config = dict(
    model='sound classifier',
    num_classes=13,
    activation='gelu_tanh',
    mlp_ratio=6,
    bias='none',
    nesterov=True,
    lr_schedule='cosine',
    weight_decay=0.001,
)
Rows from block 3 of a small sound classifier, named by matrix and row number. Rows with one number belong to one neuron. Each number is 128 + 32 x the weight over its row's rms, rounded and kept within 0 to 255. All counts start at 0. Numbers have three digits each.
After each neuron's rows are labels from the 100 clips, of 14976, where the neuron reaches its highest value: "responds to" is what is common among them. Only what is clearly more common there than usual is listed. The data: synthesized solo parts of chorales (CocoChorales). In brackets: how many of the 100.
# fc1: MLP up (model.blocks.3.mlp.fc1.weight, 2304x384), inputs 128-255
# fc2: MLP down (model.blocks.3.mlp.fc2.weight, 384x2304, transposed), outputs 128-255

fc1.493:118141142089179126121136136127150167215129160095131123133119148139110084126055137150131128255122112128139127130106176134099132117121110141082151168092130073129154119124127145146150101125117191149069098062122079160142122104123130136144135150142116156130128078140125150138111123134143139158186130130120137118148118154133130131130123126139132065086037100119140109116137150112125113112151
fc2.493:153145130120078136129078114131093136100132114170118159131136107137132136125161119174147101255143102156130149143122112127124121140118137143077104167133134138141122160189120112147119123139116185213000122166129127110145122115144128152068123131129133134079137150110141125116150116113098135172183151138154164138126127162110135117158123128138138157128120160115122141123068129106110134164105
responds to: viola (100); note D4 (66); note C#4 (50); note E4 (29)

fc1.6:123119130138076109121106128115072131115130146149126149130081113148146191146098104056122138164129137096103176104133094132135103158068140083067116018142119137093122159170130162103094118104095114110056128125120145130122138134191126135162109109119150101054142046145154088120185092126183103097151098092131128120150054154138134154111124146143143222123228160074121122146192137125113109115130
fc2.6:186104135076140123098156126132134143174115110113120116153174128100148072090152180112107117145136114145113090107123139080146137150095103127153119119098129137104145105102173128147110095101127130087238121127103182070125171106117158094144136152127072127088202183125126113159094160169112118142133138182142103136130151125124101108124064160095125126134051075142147123115129146129114124158063
responds to: clarinet (100); note F4 (45); note F#4 (39); note G4 (35)

fc1.248:147147136123102123130117116143125143126129129136111133128130124120146146118255129081126126129112142131137119142120130139138124109150134112174131236160111140121142124136130131125136102123106078000078144129127024110147137140129151125138114130132122127158113163128130128134133113125123163145018122154118119131114130129130149134129126129138118022113209120146131148141105150071138157137156
fc2.248:186120141138129130121131150098129145109125115137177136171150074135132094137042123136106126110155136179126107104125111107152137141119121124195121255103136091095101141112139145126142153113124108112033124107128123110132111108152177101118162138145122118161131149114136114132135131132139126219169140109110135104128196154163119152118163147166103075113104097128135118126062096091118132090113
responds to: bassoon (100); note C4 (59); note A#3 (57); note C#4 (52)

fc1.41:108065123156059121066124112145125115065124122116086123130073146143097128130083158124127161078201131136077121133128126160111146120131126061055142083131114123118097172091188121166146147117110083098085144141122116110124137095126144149165142136133098115096131143107126175145095090141093117172106146133043145144150126149122134135115146160083133132136084093128104130115138157053169122160123
fc2.41:133143180112178118142132101085162148131133132143096152111109193106093188117176101099128135138095113165179065122108103091119161117154107188138103151144162169144137165145058122101140101127115152088171101180183157135193126130124102081085117109137162115144161141102130113090114174176141200161045113135148132146179136088112135054104155141130131079101097101116143106139156129137097151139119
responds to: clarinet (75); note C#4 (37); note D#4 (35); note D4 (33)

fc1.62:115113112153166105202123146164137194090089156099118168148103120113131108094166144099050175129130150101140148121106083131108142107111087116106122077180103104134118113113114189136159189111123171057062144093107119129125098127149122162123113096165165119175100128163133122079100127165100148092143087167135154044137173123134146111132101144130155156138140109161115083082135118138130122147088
fc2.62:157136070111130099132141094116182142176158139110123115136124135106100167165140074106169084145099119072119199152108127174126133172174127137113131129095131150136174116135088085081080169075060143181255129096091147137073175137172152182073161111099122087099146110159126145111119082154167105200117119148125072133110133147064112161105109157117123144177079135148132186093134113153111114076118
responds to: trombone (73); note E4 (43); note D4 (43); note D#4 (33)

fc1.60:100132138127157136122123129093132160183106126166131125118129118126120064124137135133127127012133134124126128105134137108115122133106122144094131103127139125088145103125097094159116124146104218255117129128123122114118095131126122121134130127147143119077141077159134139155121143131128134091216096108136138127140125134151128133139139125104134168140154093122110094121023136217146137109124
fc2.60:127164154118131129143137146096117130153113157125114105128146172116150113139122126127123154000118139169124182131114093150127131121143136130086115081146142133125112107133138118123127105143148191100084114185145143108137130145122147156125090112144140130115113144146147127113132133116120124138185123128127133097129122122130126131146121119093101154119208150160144137127071111158119123154134
responds to: oboe (100); note C#5 (68); note B4 (49); note D#5 (38)

fc1.400:073127100168163116133144142083123132079117185143122104124128122124150124116141133143118137249141179123118118124138139130135107133146137111136116147166131121111142132115121124120108133107110160145152114100132190134110123128136105119124123127123132124095102116109138099116139156135139128040050137140144119143128107153146150135131096124099136146117115145123121118140045111159139138112117
fc2.400:000130128112107114109091113133108126132144161094119097113150113126118148104160149110118105137108131161152184116132000118105159141126137120000157091074144159108145118179090115150146125122133141139157106057143107145166140158171124172126116134121135139119102115147152139119124114113154213145155145110102126097127115133069134117118140081159121131136125160119143137121124169169129139114170
responds to: horn (100); note A4 (44); note A#4 (42); note G#4 (39)

fc1.468:142149154091131128160141129126119146065132145122106155126126136144135066105095109123137125095121128125141157139132128157151121149123138114102133086074166122114118143131104109101086147113117129211161139118121006109142084114142125130119167134128112126109109121128144126120091118110151106140214137124112131134136159133111141132150123139130127125150118120128126125115164119144127119131131
fc2.468:145117175143077151095108111130108158189119174150101116057122076188104147122191108150155119113131134120141118113111132130128139155145147114129134173193154132122088151143117155111193143140116059029078168213096091121133106207147137117147120130116140156162086115112150095112082116099200105142114161137115109101136101120127119136125150174107096157142134162128097096150169058105135125142131
responds to: horn (99); note G#4 (42); note A4 (40)

fc1.66:156117123126217112117118140040150101193127127126129118132102126125140059145079161100119117124121106145111164172124178120132120152101105135132142084136082155138147129121132149139075130123159135142029110158124092112119148109117127140112132143148095128187128179111139116091137122119084178085105132124144108121134211133118128108139127140135097159176109159152087134107148114128119132113127
fc2.66:139159129131183114168123105112130128169124146125108110130158158129129159119110128104095151041107130151126103127157095116131121123100141127169112000208154150123152176112103142153072093161161161162000111161120131121130138121045132134118101133113084104083111114147126119116139145129112117106118128135165142112105218087169146127112150127102077175124077120105124164146137072151099113117103
responds to: trombone (100); note D4 (57); note E4 (50); note D#4 (46)

fc1.284:123134131146099123074128138158113106169135099122145130134144110110117040096052112151137117128122112128150120113105152119138128123132124098079117111133107126120129141116106104138174126119172128211080125095107156134156137158144100145149143146143132114071113191146132103131124117115077133134054122098148109105131169107131121134131155137127104087166069117122138137104172089100126094132121
fc2.284:131117138141162149109105068147165132151111123111134136167129145109099171125131136125127159013181145121127120119106144153121151109130143170073136102129168121097138111105096130116105133148128168075223119117154101167114121133134151152148119134143099115121120099128155120127137193157158115166013109125122101111131179087149127146145171125133166205098148144142124141139255112142149120137152
responds to: flute (100); note D#5 (61); note D5 (46); note E5 (40)

fc1.153:159154181152143126125152096103099111255093113119181104150130101150148054122124127173150160154115119131105094181079074114123180131092106133146118118117139111116106115142133163212108099127116049101141140105140085124112126133071129123090163154121116137078093158131072099156074140116096103146112128143131105145109078153127155126134103160112108067146070110121163113141130114108146145110109
fc2.153:112139088142087130110097101106153105075183138110138093111111185103129155119111105158095126057103071095118142115150104096155095100122113165050118127113122197157147093155129092153103129155163181122136113162114142170163153110137099115142124107102132163170148101098140096174169129141147138216150100179106143116153161148133135144105166065108131129149155129158103124121117109161139094079139
responds to: cello (100); note D4 (40); note A#3 (39); note D#4 (36)

fc1.740:114101139136180118138144134129098104117102109096161119104136181134084200148131134116124155116192114078086130104091127111103119098177115073101115047116163209143053131046115162119133128136139135159125137119149108084159104067151099113165119124111169170099129120113154113124093177122127149123130164152105079158182135095152145150165119131091131065105068107099093167121121126179146112148104
fc2.740:089154114150128142139157148134065120186189125156062137147137140114131158140099138107194122065145141204133099143134156138126125132142103147158120172055122049051114112136121114152155142099144079032213134115137123177124138147139118055158132115139169148146054087112124183096111091095122111123181122104087106187121112129096180114130146132078120138112203141074107136151119141108093083102153
responds to: oboe (100); note G#4 (38); note D#5 (25); note A4 (25)

fc1.405:125068161137177150105127135162141115183148075120128161106132143173106152165130127160106148162123137130117146155113055103142104097107126137089139097255104171136110147123154087160168119163102134145132107162130083053109171112128091134095119133128135181147118149154172099080156134133143151159068124150124117143075154111087071107129131128159155113071092135127099103139092096109137161111095
fc2.405:094106102146137094076147071115150131080132119100149165175094078166136085106146125176167115134141120081112188124161188126144141115167154135184180099082137150102057136089142164157092099099166119192073094032144137109100145145099135099134140123187120124129137157079162096101127099121128058139180131105107121121134123122129089143124120177144132124134129154151088163096070104085063156149109
responds to: oboe (80)

fc1.37:122121180137129148098111073071090118155111153173117124150141177170163094138102131123084075153130151164136144102118162093130116136078061196111148124135063150158120128145110152096144115126090128087064121166123130152154141115119152157171099121108125142139163148189048085137111149080071063124179155100192064151187149145158136079149108128106108130185200141109061084191117107099125148135139
fc2.37:129129132168163115154180136176081141094171137147160132109090137157077139075133156118134166103144161105098132112116108169112095108147142145114160091142134074114135083094111097128099150043162189145195132156126095110125106076161119098087124178188168111114095154144162153117113125143101115135136132125145056139092134176112134104109170114155080128093144114135179109145052093147131161156088
responds to: tuba (84); note C4 (39); note B3 (31); note A#3 (27)

fc1.352:072177117109112127182177126106141150211087177136139149135126112121106111154120135119155105178090077135077129159214125110140169125116170126170115114161119148086067152119155158166166146120133061158081161177086112145118170132139096098195129141144127131121091146231080205142103102089126143188119133131120151147086115123099134098070099119133175117119106106096076136077057119137142127115084
fc2.352:100184117075180123144174156139162136123159084117156132125147084230166156124100148136130139163158173135158123165119167117088137113129125147121172083221115143146103140151099139106128099155115172143155150114070091103178139159160090141108125115125119160139088082089069163097123115177138135087127129096128071142169127161074083109141113109105130114086110059132141109171168123102097107193143
responds to: viola (82); note D#4 (55); note F4 (49); note C4 (35)

fc1.104:112121147132244138128114093175124117231131136097102112151136106156138164102119122164109132210133146130125127158128077145106120142099141139151128114118142180112137142135124167126133109113111054126105151122125157100111114155125136107129134110126144141148141089140122153119078145141134141086056141150152114142135088118157114111143108151115155195128101118114121125143045113148147125140130
fc2.104:141132102088130142109153141176140149123103132139092183113086151113127144099123113119109129233113129085132163084109111175131115125155174117154134089138118149150134130157143128117120129150148128153163123215117122154139151121163174136145123099106114151197126119123079124124108049207148128022083140100100155107115130112142131168119129065119146120138201129159128103129078128152134106056123
responds to: cello (94); note D3 (35)

fc1.242:135093126114191139146107081129111082103135108078127132153146108102132137144158127162110139122097118184097085137104137161136137164151136145134131000149113117106151179129143123085144180125122121205154107159139151078116108110130181147119128101105113126196115081115125134119121077135096120193133096088098141105163158102123122132098121145111150152153111131113109131123140169085152087154095
fc2.242:189126150163119104130102093108141090094126108143099148160129164089092174139159151159158096093183151116106098146151128114062162100103116129125111018074119136123130157137142119111136100138110166127144085135124094172157170160129119172107132158123092146097116085121128139124116156163154159255074132132116135140129181135109184138113107103122107121140092078101091143113069182134107141093082
responds to: flute (100); note C5 (42); note B4 (38); note D5 (33)

fc1.428:106105122145053128097139109222147123086139108123136113133151125115142185167169120196118146145132146129130090120121072134134133126106075089143118113128116094114118132144103124137157134120088031188067139078120207100120152121108135136164109136166153127099148098156125130149127142135106106162088142140100103136126018126150117141089132092152147157117108105097126146132065151143137126140150
fc2.428:112141131174115149165140121170083174112132127133098139151116113138121100109150117145162123255098120093129160097159169155159127134159116139152100078143104144151075112072173129122146109142187121178026144077101124145117135162183102172111130152170120182122140184142136117165119055087127094183076150118134096151102134139105145129127061164122198196135129134094108080116102079060122124098095
responds to: viola (100); note F4 (60); note G#4 (42); note G4 (35)

fc1.566:151106157115123140131128134130134119130136141141092118116106140141120160134255119100140120177093117151131120129116152130145132122145148138203132130142083116113140136126137145115160120147108093099097136156129050114153143126124144145122146174100132120197138099129151119138134128129147140174108121118133135137113218111137131111130111103141117044113211097146121133111175157034131157145157
fc2.566:178109136154132127122128131156149112102136107146175138186185084128127149127066147111135123108134130154098133107121093137134146128132147130177137255056113129104110146116123152123156134117130129152031127058148098137151141117162167115116139134130108154148130093121108113132133095141152164255176122109093124108107217130128132126104165155136137092126091085123130132127089164147134144113114
responds to: bassoon (100); note C#4 (73); note C4 (61); note A#3 (47)

fc1.116:119104049120148094135107116160108083097136087153134198143152152106186141128186126166151141126094135140103090094137085103118070102131161136055123092179172177129136101160105134154179142100150153160147180150185193138163157140190078167174129112153181114118151123106118093120177089111179156170110087111179157140118064125080141116141099118131172155163098155131135157127229139158159129128143
fc2.116:067140125148119126111131114126154116143158093141149096126119092157128100123066188123100114121100114137116113124095147129150147112061128136255141157113125133111108116110130109112088151129125125103112132101138182154127168125095133138121083109068127103134089145166105201131122121093077159119106133094134121155104142097092159136130118145121120141062129147125123124151050168106093143188189
responds to: saxophone (98); note C5 (27)

fc1.125:133152136132091117118119139093128147176110163126172106120140137121133000112075118098135116233128129148126172123135143120156141160122122119151129185121139120115138142134064105111130129142134087187045114129116105160127129112152108140143153104126139128138156089122112179113138118128105083112143128142119153095132140146134137141083146125158083210100207100118145097126163089122131131129089
fc2.125:139114111076124140162139135155128138124131161093174151120151092099151143132139129116118122255123116165155142132137143136119110117131115120192117174153137114142137118103150145113116105113145099116000153130125108099106098143143123137122160143136114105078144113150117109099120160152131148133078110128157133111107164113131115132165139123125144177127119144160137102126199093127108176103126
responds to: tuba (100); note C4 (51); note B3 (36); note G#3 (35)

fc1.48:143154085114064153145140124140120136149123134171142146089135158153105042168039119127135113147133120125127169123144134081117116099134131172097147075166095085127143164090079116112161123133146147173091138138126128170127135126137096111137129141133147124133097104103159119119125119114144171117122109137146164098127193155130137098109120107141094087198048173119158109116211081129131128133107
fc2.48:120134102117168085130110137100110142141098147106081139127163143121125152127120108144112099144133121129121110114112093159102119108121140068086148024127144083165188088117101140148109102125143172122146153101125165106171119145155163181111139100157098132104134174147120158121160178140079108159000117167099123150120191157150105169128121149087133137092074121152139101142229136169123149127110
responds to: flute (100); note D#5 (68); note D5 (42); note E5 (41)

fc1.517:129074105148165117125136104170143101157161065124146130097156129137140095148129151114103125053127147126126123106115104117102124131128134137181115039114161151126117124122116155117125117156067062170109104091137084130158142193143146118122128083167164162168143059097130128142160164138106174255119108134131116127109098114075129103123145121139127000123117153077132156130193096103126121139114
fc2.517:180168163095086132128123134088161099082142160160144116121129213105099088144137128168157129097091106177122191147151084113082160142126125127022096146190148169114122140135116096101130104149113239144121102180149125156121135128127114101170142113148133125158113141116109117142129152120171128138099100120100159105142154157144110112101127124139131230116120152133128124087092106159117118099103
responds to: tuba (99)

fc1.713:125125145134090167142107104167111162158156082147133130053137112094131206154136120165066174155095084096122163124161147116129174090093153143090178114131104098131096105121122120090126130155142074159097092132121095150135129089133136113182118120136150126087131128140170131201072135150133092103103160163125196103171102102142152112156144087126106115132055148149108123155202144103149157132111
fc2.713:093136134097193102131123174085091159137154154081133161108134073111086104131099126120154135153098085095126109135167176158111154149158154128163103093132091135164130118151115138133116127092092133111109101103103110093146094179095138122138154158147137141169110095087092130093092165149132130135044118128142080170117137131082123082123145132113158043127137150103121141101088143146101127151129
responds to: viola (100); note F4 (69); note D#4 (51); note G4 (41)

fc1.311:122114141138152134106123119177108082255132132124141123130150095130125081135091123145114128191151148134151147121124138111123145107113132139150132140129142157130136127122119176099099127111143101123112139134129106122124108156118131099120136113133125124080112155132118150130088093149098137058001128137128129141119142124125147107123106130123116133131160120148133114124216122178131130147128
fc2.311:100122120127107116120184144144147119125141133158162147130114102112144225143136113100129128239105126164131121137125133090106101142098130160189100249124091116120156125084126143135134146164182106106053127143108097154092123131112130119154134114097092127154125110113121148132116071123170139029131170131098135117118091119130158113111157064152155075128097148121155123101106110128143123054115
responds to: tuba (100); note C4 (29); note D3 (25); note G3 (25)

fc1.225:156101103135082126139149135092158119136148128155174160095108177147134065130000109116165126087159127083085139140091151162116096161143161162098151154084150103115143096143146129099170136122150137189087117168142154157124163170098148145147141112186156135089100139076143112144143137107169160129082111089092175103167109121171127155120173147128119107186135099139124119079160085111135152125106
fc2.225:136135126112178115134135133156131140146129158147134124155163109077145131121123103178157119089192153111074128136134128175148101100194127140114118117074168119124136123138148106168156120154108172084183099141130099135110123104100128105139121078223136128096106107087131155131082189123157125165020144139126141128140158116121108173142134113124108104075074126159169091155225109128110153107131
responds to: flute (100); note D#5 (62); note E5 (43); note F#5 (35)

fc1.34:116089098132057119121123093118107093167131118143149096141099111123149040137019111137148108159152129126125179114142146137096128117117109155140135095141142097155164166140104078154160131122142122203093123143166139140128138158124075130123137149135137148111134172127117143162154139127168104153093100123151136106160100128107109125093161150096081096181029155109146156115202107126102138137104
fc2.34:114145092131144129151131152113136135140110147145130134132158145148132112134155090205124108131148093153113125144121108153137098130114145095059131034072168105187129096095150151127091160133135154120149155117132132141125127153120108107125144092151112076061129111141105138115151134125098172147000138129142138145117163133153123125119107125140115166074068120141116103153255134149131135167129
responds to: flute (100); note D#5 (65); note E5 (40); note D5 (35)

fc1.756:160162170145168165170130148136119212133161155138123109149103156112103120113096063064120130108166176154121118099096079114105102164125171106169148052084092075088152127119077183124113122181216231079133141068094121106149104101130169116105120086122110120145113151139101176156110160141188149097152139105126105107120140120149169172121092133127140150179061132119164128107044156103158128071133
fc2.756:105103124134090139112194140109133175201100127058117143110092049118140150095168117138130094092117113180098152158129159191117121136119125085122113135119097094136131115144144123162149138091089114059205055144142152075136128097092166160123130122188074152163090135168166068098160038107097099103097100096058082108127063144101149098147142170118096110109107135133114158136200139174109172138076
responds to: horn (99); note A4 (31); note D5 (27); note C#5 (27)

fc1.674:149197131130143094137178118064108171072140149082127087159106147058185083057186110179148114152145166125133149150169086135106133162168130105136121234136127136142093116146116173135196155158104161108144124076150126125108133162120134111113159137202115098101123146135066126091098137139137140066213118064157106147110128110135156119138130124115108137115099103110129118143065134180142142080139
fc2.674:188128136143123148107136124132106209090111166109068161110138141157082175134135178144063156073176115168155158139154115148128117139137114107145146107080144108123083152117097108139101106131151157174072073179151110158068078110133031098102137150109103123129162101141139125066117130115122152246139101099109133162117128150143126083112152172056176076163132151132144143103199093115107117138118
responds to: oboe (86); note C5 (36)

fc1.539:106079146146143138163108110174119098071146204113071156127154138131113148077183104085163166061114121132106154082105170117085170097135141076153145100176112153097124216124151162138158117126146121133153125141112105118124092116128140123151139120082136057127122092139119135062092100118142098132173128113114080101137128123148111144096148166131078102127102153135100075139138107178117130147144
fc2.539:101126134146133165085104195081165122187123147115084155163101092172113131099025142152143120112171143175142107067136142075106149141109137102075119147092142110117126118132152136129120172106100189183003156107138118135102128127100123141167165113141151117132118106084128107118111217161116158099151164125130107136129107146159143157097159116161194131074098078108109130148024119103108115204122
responds to: horn (99); note A#4 (43); note A4 (38); note B4 (35)

fc1.408:099146129113162110081113126019147162111119102136145057116129140093124080085084117125085113115134135157150153141134205175117120151157110095154175096146111126132121101145178125146148074085104118140090138177119150100114128144119160107120125129123144093068103126118097119156113096101090035189121165146145171120146116114119122168134130209155124158081073136137083125096184105116092130132145
fc2.408:087159168147094079158135127156116071127131192108125111127114097120144159129132170084121147132134129157097153099147077142142150119084106126112148106163120086130150130148130130110098138151154079111132126083094130148083173167099093159163183143107039148194125182087116148106122150196094166178139126110138111126170126145157139121153123069112119098137151084066065125195120144165113160117156
responds to: clarinet (100); note F4 (66); note G4 (41); note F#4 (38)

fc1.100:127139126157108111121130152085128125251126167117142119143124120121144004116095116114134113255124121129129163163140150118132130146111147099196122146175133137129156148135080102106115127119137108211073125141121129124126120114133135130127135103141117119146132095123114123122141104131138112086117156154107147124117143147156138137112141126132071164118241114158115119126175120125123141141123
fc2.100:104153113082098133135123138140153146094115161104186129126113132131136161137098143114136123245095131161129134141110113107121105149120113112235125206147120108137143117076119150132162139138151021142000123133136124116106141145141148133154087125123120128113126126155163137111115152137131125181088136141149106107126160121115113145134126125150119222120158147176150122130202081132131150060131
responds to: tuba (100); note C4 (60); note B3 (34); note G#3 (32)

fc1.91:135132152133060106132136163120123156119116147145136112123135124143135000076084113131127124218132127126129149116155122113146140140127135112148145182136135139119143148118088111111083126144153073228050118138121087123125105099126093118151133128130128109143146084114090178095124093137110121120134132126123126113122173141146145126092118121145098170116202085133124107143199093157114129136112
fc2.91:125117126117141128148155152131140102115122141084165120123109093115131147158143111109120139255128149168133129147131127142124122123112122131201092208150114117142119123103156132126086116113156078108000159141133096128140106124128116128120145136139103136088130119153118135120120175155102160103048154132144121100115123113108139155153111115134145175146159143145133148128212083118111137098130
responds to: tuba (100); note C4 (50); note G#3 (34); note B3 (34)

fc1.423:162145118107101082168132092096168098129147146090116099164117146129180164127126068100120156074169122099108135153074167058115105136112064083170125062109106159145150106180125136110120103123134104089009125150109125138163181088109119147144110110114112144095109121131091074133160035116154114147099115141075103097097129088151101112062127096127101135174141082102127141162049101197131167165084
fc2.423:140088164167075108134185131119138138096135150129121120117108087177138108169147089133083140149092111093204150159195092149112121106170157076131089129206182079170059090125120092080103142131169135161255125137116131149135132128105114052140121041139113112177166121172106140125129152152126175159148159131064141139216127139104142175154151143159115117098050131189138155144157126074125193100148
responds to: trombone (100); note E4 (64); note D4 (51); note D#4 (47)

fc1.303:162112162120107145129129123115150108124134145139095127128119130150121164121255128099129111172104127131147131140118161117131130133132155131206134076144088129127134141127124153106144125138094091114097144167126046103150138120145156140126146175108127112217131084140140099125121143142131127190093116122128150141119224102145139140118110111145123049106229114153132133120182153037136139156141
fc2.303:206107123177126126121123133170145122086130104103164135157165098173127137145056158101135100076149137171110114112124064127141133140107148118145142255071124135122106147113146125132146140137127123168035158058142093130157146131152174112091146147127088164154140088124151109144142076138163171255139113095119123112115200171122147122100177142135129080138077092101144142121103179156116136105104
responds to: bassoon (100); note C#4 (69); note C4 (67); note A#3 (53)

fc1.166:109135104167072114117131105138126093168115109123156140132109105136143055149021120134123141145147151103127128128116157127129150124104095125100130143144126089125144155122112106130130111131135108205081117141136155145135124154131144130146138137136128117131115151130122110134141123116147125112103122129130153108137152149129142135115123110118106110213071118094119119137218118156126156150132
fc2.166:117133133123128111137105135093131135138108138116108130151152145133120137129148101163116130105145134124142107133137098163117119129135125109075138039135134116123160108124126154121106134131128171126182134092135129116151106147133135133123123103149117125107130158142140147107125206150132143128000115144110123132119160126135120129108134144099121146100089139139101109146255148158149127155122
responds to: flute (100); note D#5 (69); note E5 (43); note D5 (42)

fc1.450:132102121142203120148143127171127105239089144086126132108114129129119191096125110157148130179147149138110122137143041148125117160106154145136137093128128216105121129124137200131123114121112090107091145134136160138114114146130149134129152136101145139140145096120110147131102132126181150084045156126142133119127105122151126118128122142105124251100160131108108132134062105166133135125134
fc2.450:115140092086144126130126080137117126115144124111111197123105175102126164112129131073106135179145120073128142120095146107123081142137166101140102089128106139151151143141136123127096125138159198156116146183133124123135152138150107120118141071116134120183167107089084141130124059176144128000092128102108141144137150122121138137131153075086104113156124140124165108110111137143123114075126
responds to: trombone (100); note E4 (54); note D4 (46); note D#4 (45)

fc1.443:160132134120067116164144144130125069094117175112126119182113102127142127109070150095125128255159128155096156108111127087095116148174140121121132021135160096081090148120110125102100111099116083084081103137103124137165124137101158150107132166104163181122133004090144114101126111155119094121173141113133132143188110133108111140126120168085089205151131120136102090124167104205114065175109
fc2.443:125121108119131135134151148132095160163104173114132082131154103134148082144152133166130123181125185187150115105088125136134101149120118139170058076131155115170147135138138183145083105105104187151178178162072146137103160107155192093131180100149148095151086234153117120112139194097096193108138111170150144151094114106142121140137139164111166121139082137073102132166190124102122114121106
responds to: clarinet (100); note F#4 (57); note C#4 (37); note G4 (29)

fc1.323:108097120129210136118115130096131140255119078150119115120136132130133255118146140124094142087123118139127142153112143123137147125116117125183122134199129098126166126116124092145126135124173157129075124104101152147113107123120135139137136128129117116073121185122149159146115103133081122063164135158117131116122097125117107119126132123123124123086186118180127133129133123102137142143132
fc2.323:083113108099171063145174148141119170185114149133122154148193128136139128144118137103099145088126121109116143137074135102150124103175143136201145087112112139143106113139132104097116124127136106119126127095105115132111130120113117092161067131123152166210118072138124129119110104136180094078106084142157105112127057123128159129160136142115134108098070147112162146137070115129123123171175
responds to: clarinet (100); note D4 (53); note D#4 (48); note E4 (38)

fc1.86:123154125132056131113120133186150125125116149175114130125127093136144131145255122110106120154099120128119120111118154148113103114121124126099131188169133110139105140126147126125176125122108158000057132108135063128151130143137163116128117115130146143149142169116113148120140126128073169176000098142085126136128135122109157134105129136115166049152194136132125140149072130080122138148126
fc2.86:165103120126129135142133137143132120126116102118199161140184116116149058142050134147106110134214141108121111117123135122103139145102126108130112255126146101085106130110115135104113144146130150080031119165116133083118108132154202100123182102156091101174129131129134146127125110151150165171131094098100161126146143162150122158114133120109121020139106111113081121120017104081108112146117
responds to: bassoon (100); note C4 (62); note A#3 (60); note C#4 (57)

fc1.351:110144110132199131116111130104147117255110081131136105125121158145134210103112123165095127060120119119157141153111130089150154105130122124199128085180125098119154135103096097151128121116147126116076141122111149107109120154110110150136128128143135103095135228101150116134125114146108147072165134158112154106122098100110103121146139129107097144126169138161115116120183104074123134129122
fc2.351:075129105146120089164180125156119139162114145150065157128152103121104098135129133107083151100116105108099142158119146148125084131117142141242161125128147126129117120143165099124084110162152142114085103123120140122144126095172057115132122100098135129157145087112090100134146083139159108005148082132101137111148090158117129084113147091119080101104081153130121142117152047113119109167137
responds to: clarinet (100); note D#4 (46); note D4 (45); note F4 (38)

fc1.548:141164139140112117115118103163115102121088129186114178137138094093116172113255187118121092161162122091143107075080150105141131147140063143098153182155119100120101130128115116111155139103140189036103094109169101117114115148184147101134137150166118154104105155103131135103120077162087131153060129116093125106108131107107125134152171125082172113129096113138102130109153146094163124202177
fc2.548:183113086124149148184128124101103190120098180107191131137145033107124061109074146159104109134182141143138115174164141103114173127118087063174137178082174119067118103116135136101096125119111086038094178151164147106136138064136139085106127170117130139134170099106178127119147077126110113125131087077116155132083133129082143150131135098134146120115124153149122104081067108113148160094102
responds to: bassoon (100); note A#3 (66); note C4 (56); note C#4 (44)

fc1.259:182168096135117163128130104173089141095106117155124119148135128155143123110162107124108117188156138084152135094149089110137151166139119113148121108160130112132109164124160132129170075130122197203081150085141146110106191105160126091097154149136156149118109139099125158121156152106172179119196094168128122170100141128136112045165137097093070106126164087101100121129036185105164116126219
fc2.259:126188106142085133153162134128141061118072116176109091150150111168097119114103096122127126179111134099094148107127043152135142131154113146104116068184117120068130116131113103188055157113178192112226140094137171123136125155191076117148125123150117134099105123167125119133199075108152061170122131120123116131084088128081137122099115142121107173152072105134137153101082147132093080178101
responds to: viola (100); note F4 (65); note D#4 (48); note F#4 (41)

fc1.2:135122125158095129141126128124106106206131173134133124130104115121131000097134114087124114255133132127127122160115168129131131131117144120199113138146128130134132130138093105109134120095130070195080127156123101110120121136142133137148142131119130128109118117135125118101132095128147124124069132134102147133124125155154141136110131139127114143142207101129120117149207115130119136146105
fc2.2:116137118095101144132154146130151134102136115088205096136103123135125144142063125156152125233110131160145145112133109109131117147096120169225086231155130122135156122076145149129127121121157068180003151155147109133123149112116129108147104133154129118115128140129150133141129156123097094174081164136138103094158120131099135159145117099142102205127135131161147115147151096124121162052125
responds to: tuba (100); note C4 (53); note B3 (41); note G#3 (38)

fc1.36:149065121151160140095113087143161104177172093098149144123109129157109000122104129141147079149094101110138097144111163118106124151119120127174125051218153159081159136120070106117144169136102129183180114177123085116109132177153118145128150103134095127177136034157143156110122100153144131242152136119137154166113167117113119157144121121131136029092068158088105147162172131106162100131118
fc2.36:196132137104090159156143145151136133096139154126117134166178144114108132129098127184156120166134136115138152126107144168153139117124117152047148065154173131164120148152138172091140112132146163184000125109168089164127138107117098118154121133166137164147150115116137128124121127154189147255094137105128108071136166166175116207140146080142104194113101119135137134137083111135097126115130
responds to: saxophone (87); note C5 (44); note A4 (30); note A#4 (29)

fc1.20:110118077154193114120133145122127149255125109108123136093131122150149179148107108120119149074092121109118116129134098141132117106147115119180117186207151085127119143094153100138160113136128086102062120121124147105141136132116120088119110129154107133094122193132109122102125136113135147102090161127129117144107045144131132127146100123092132097052185175141120142137194138182107163141157
fc2.20:077152109120126100133136133185136108179086105201120130136189092135134057139103123125139125103118142122117107107107053122169144133157147127216151162145158193095139091187095169128149144117113076159052113148142089122123115110136118095142118156127155157154124104149134140140150119154128098045172120163123086100119087094151107125115124135180145137129106086167134120098165104126124126172131
responds to: clarinet (83); note D4 (47); note D#4 (37)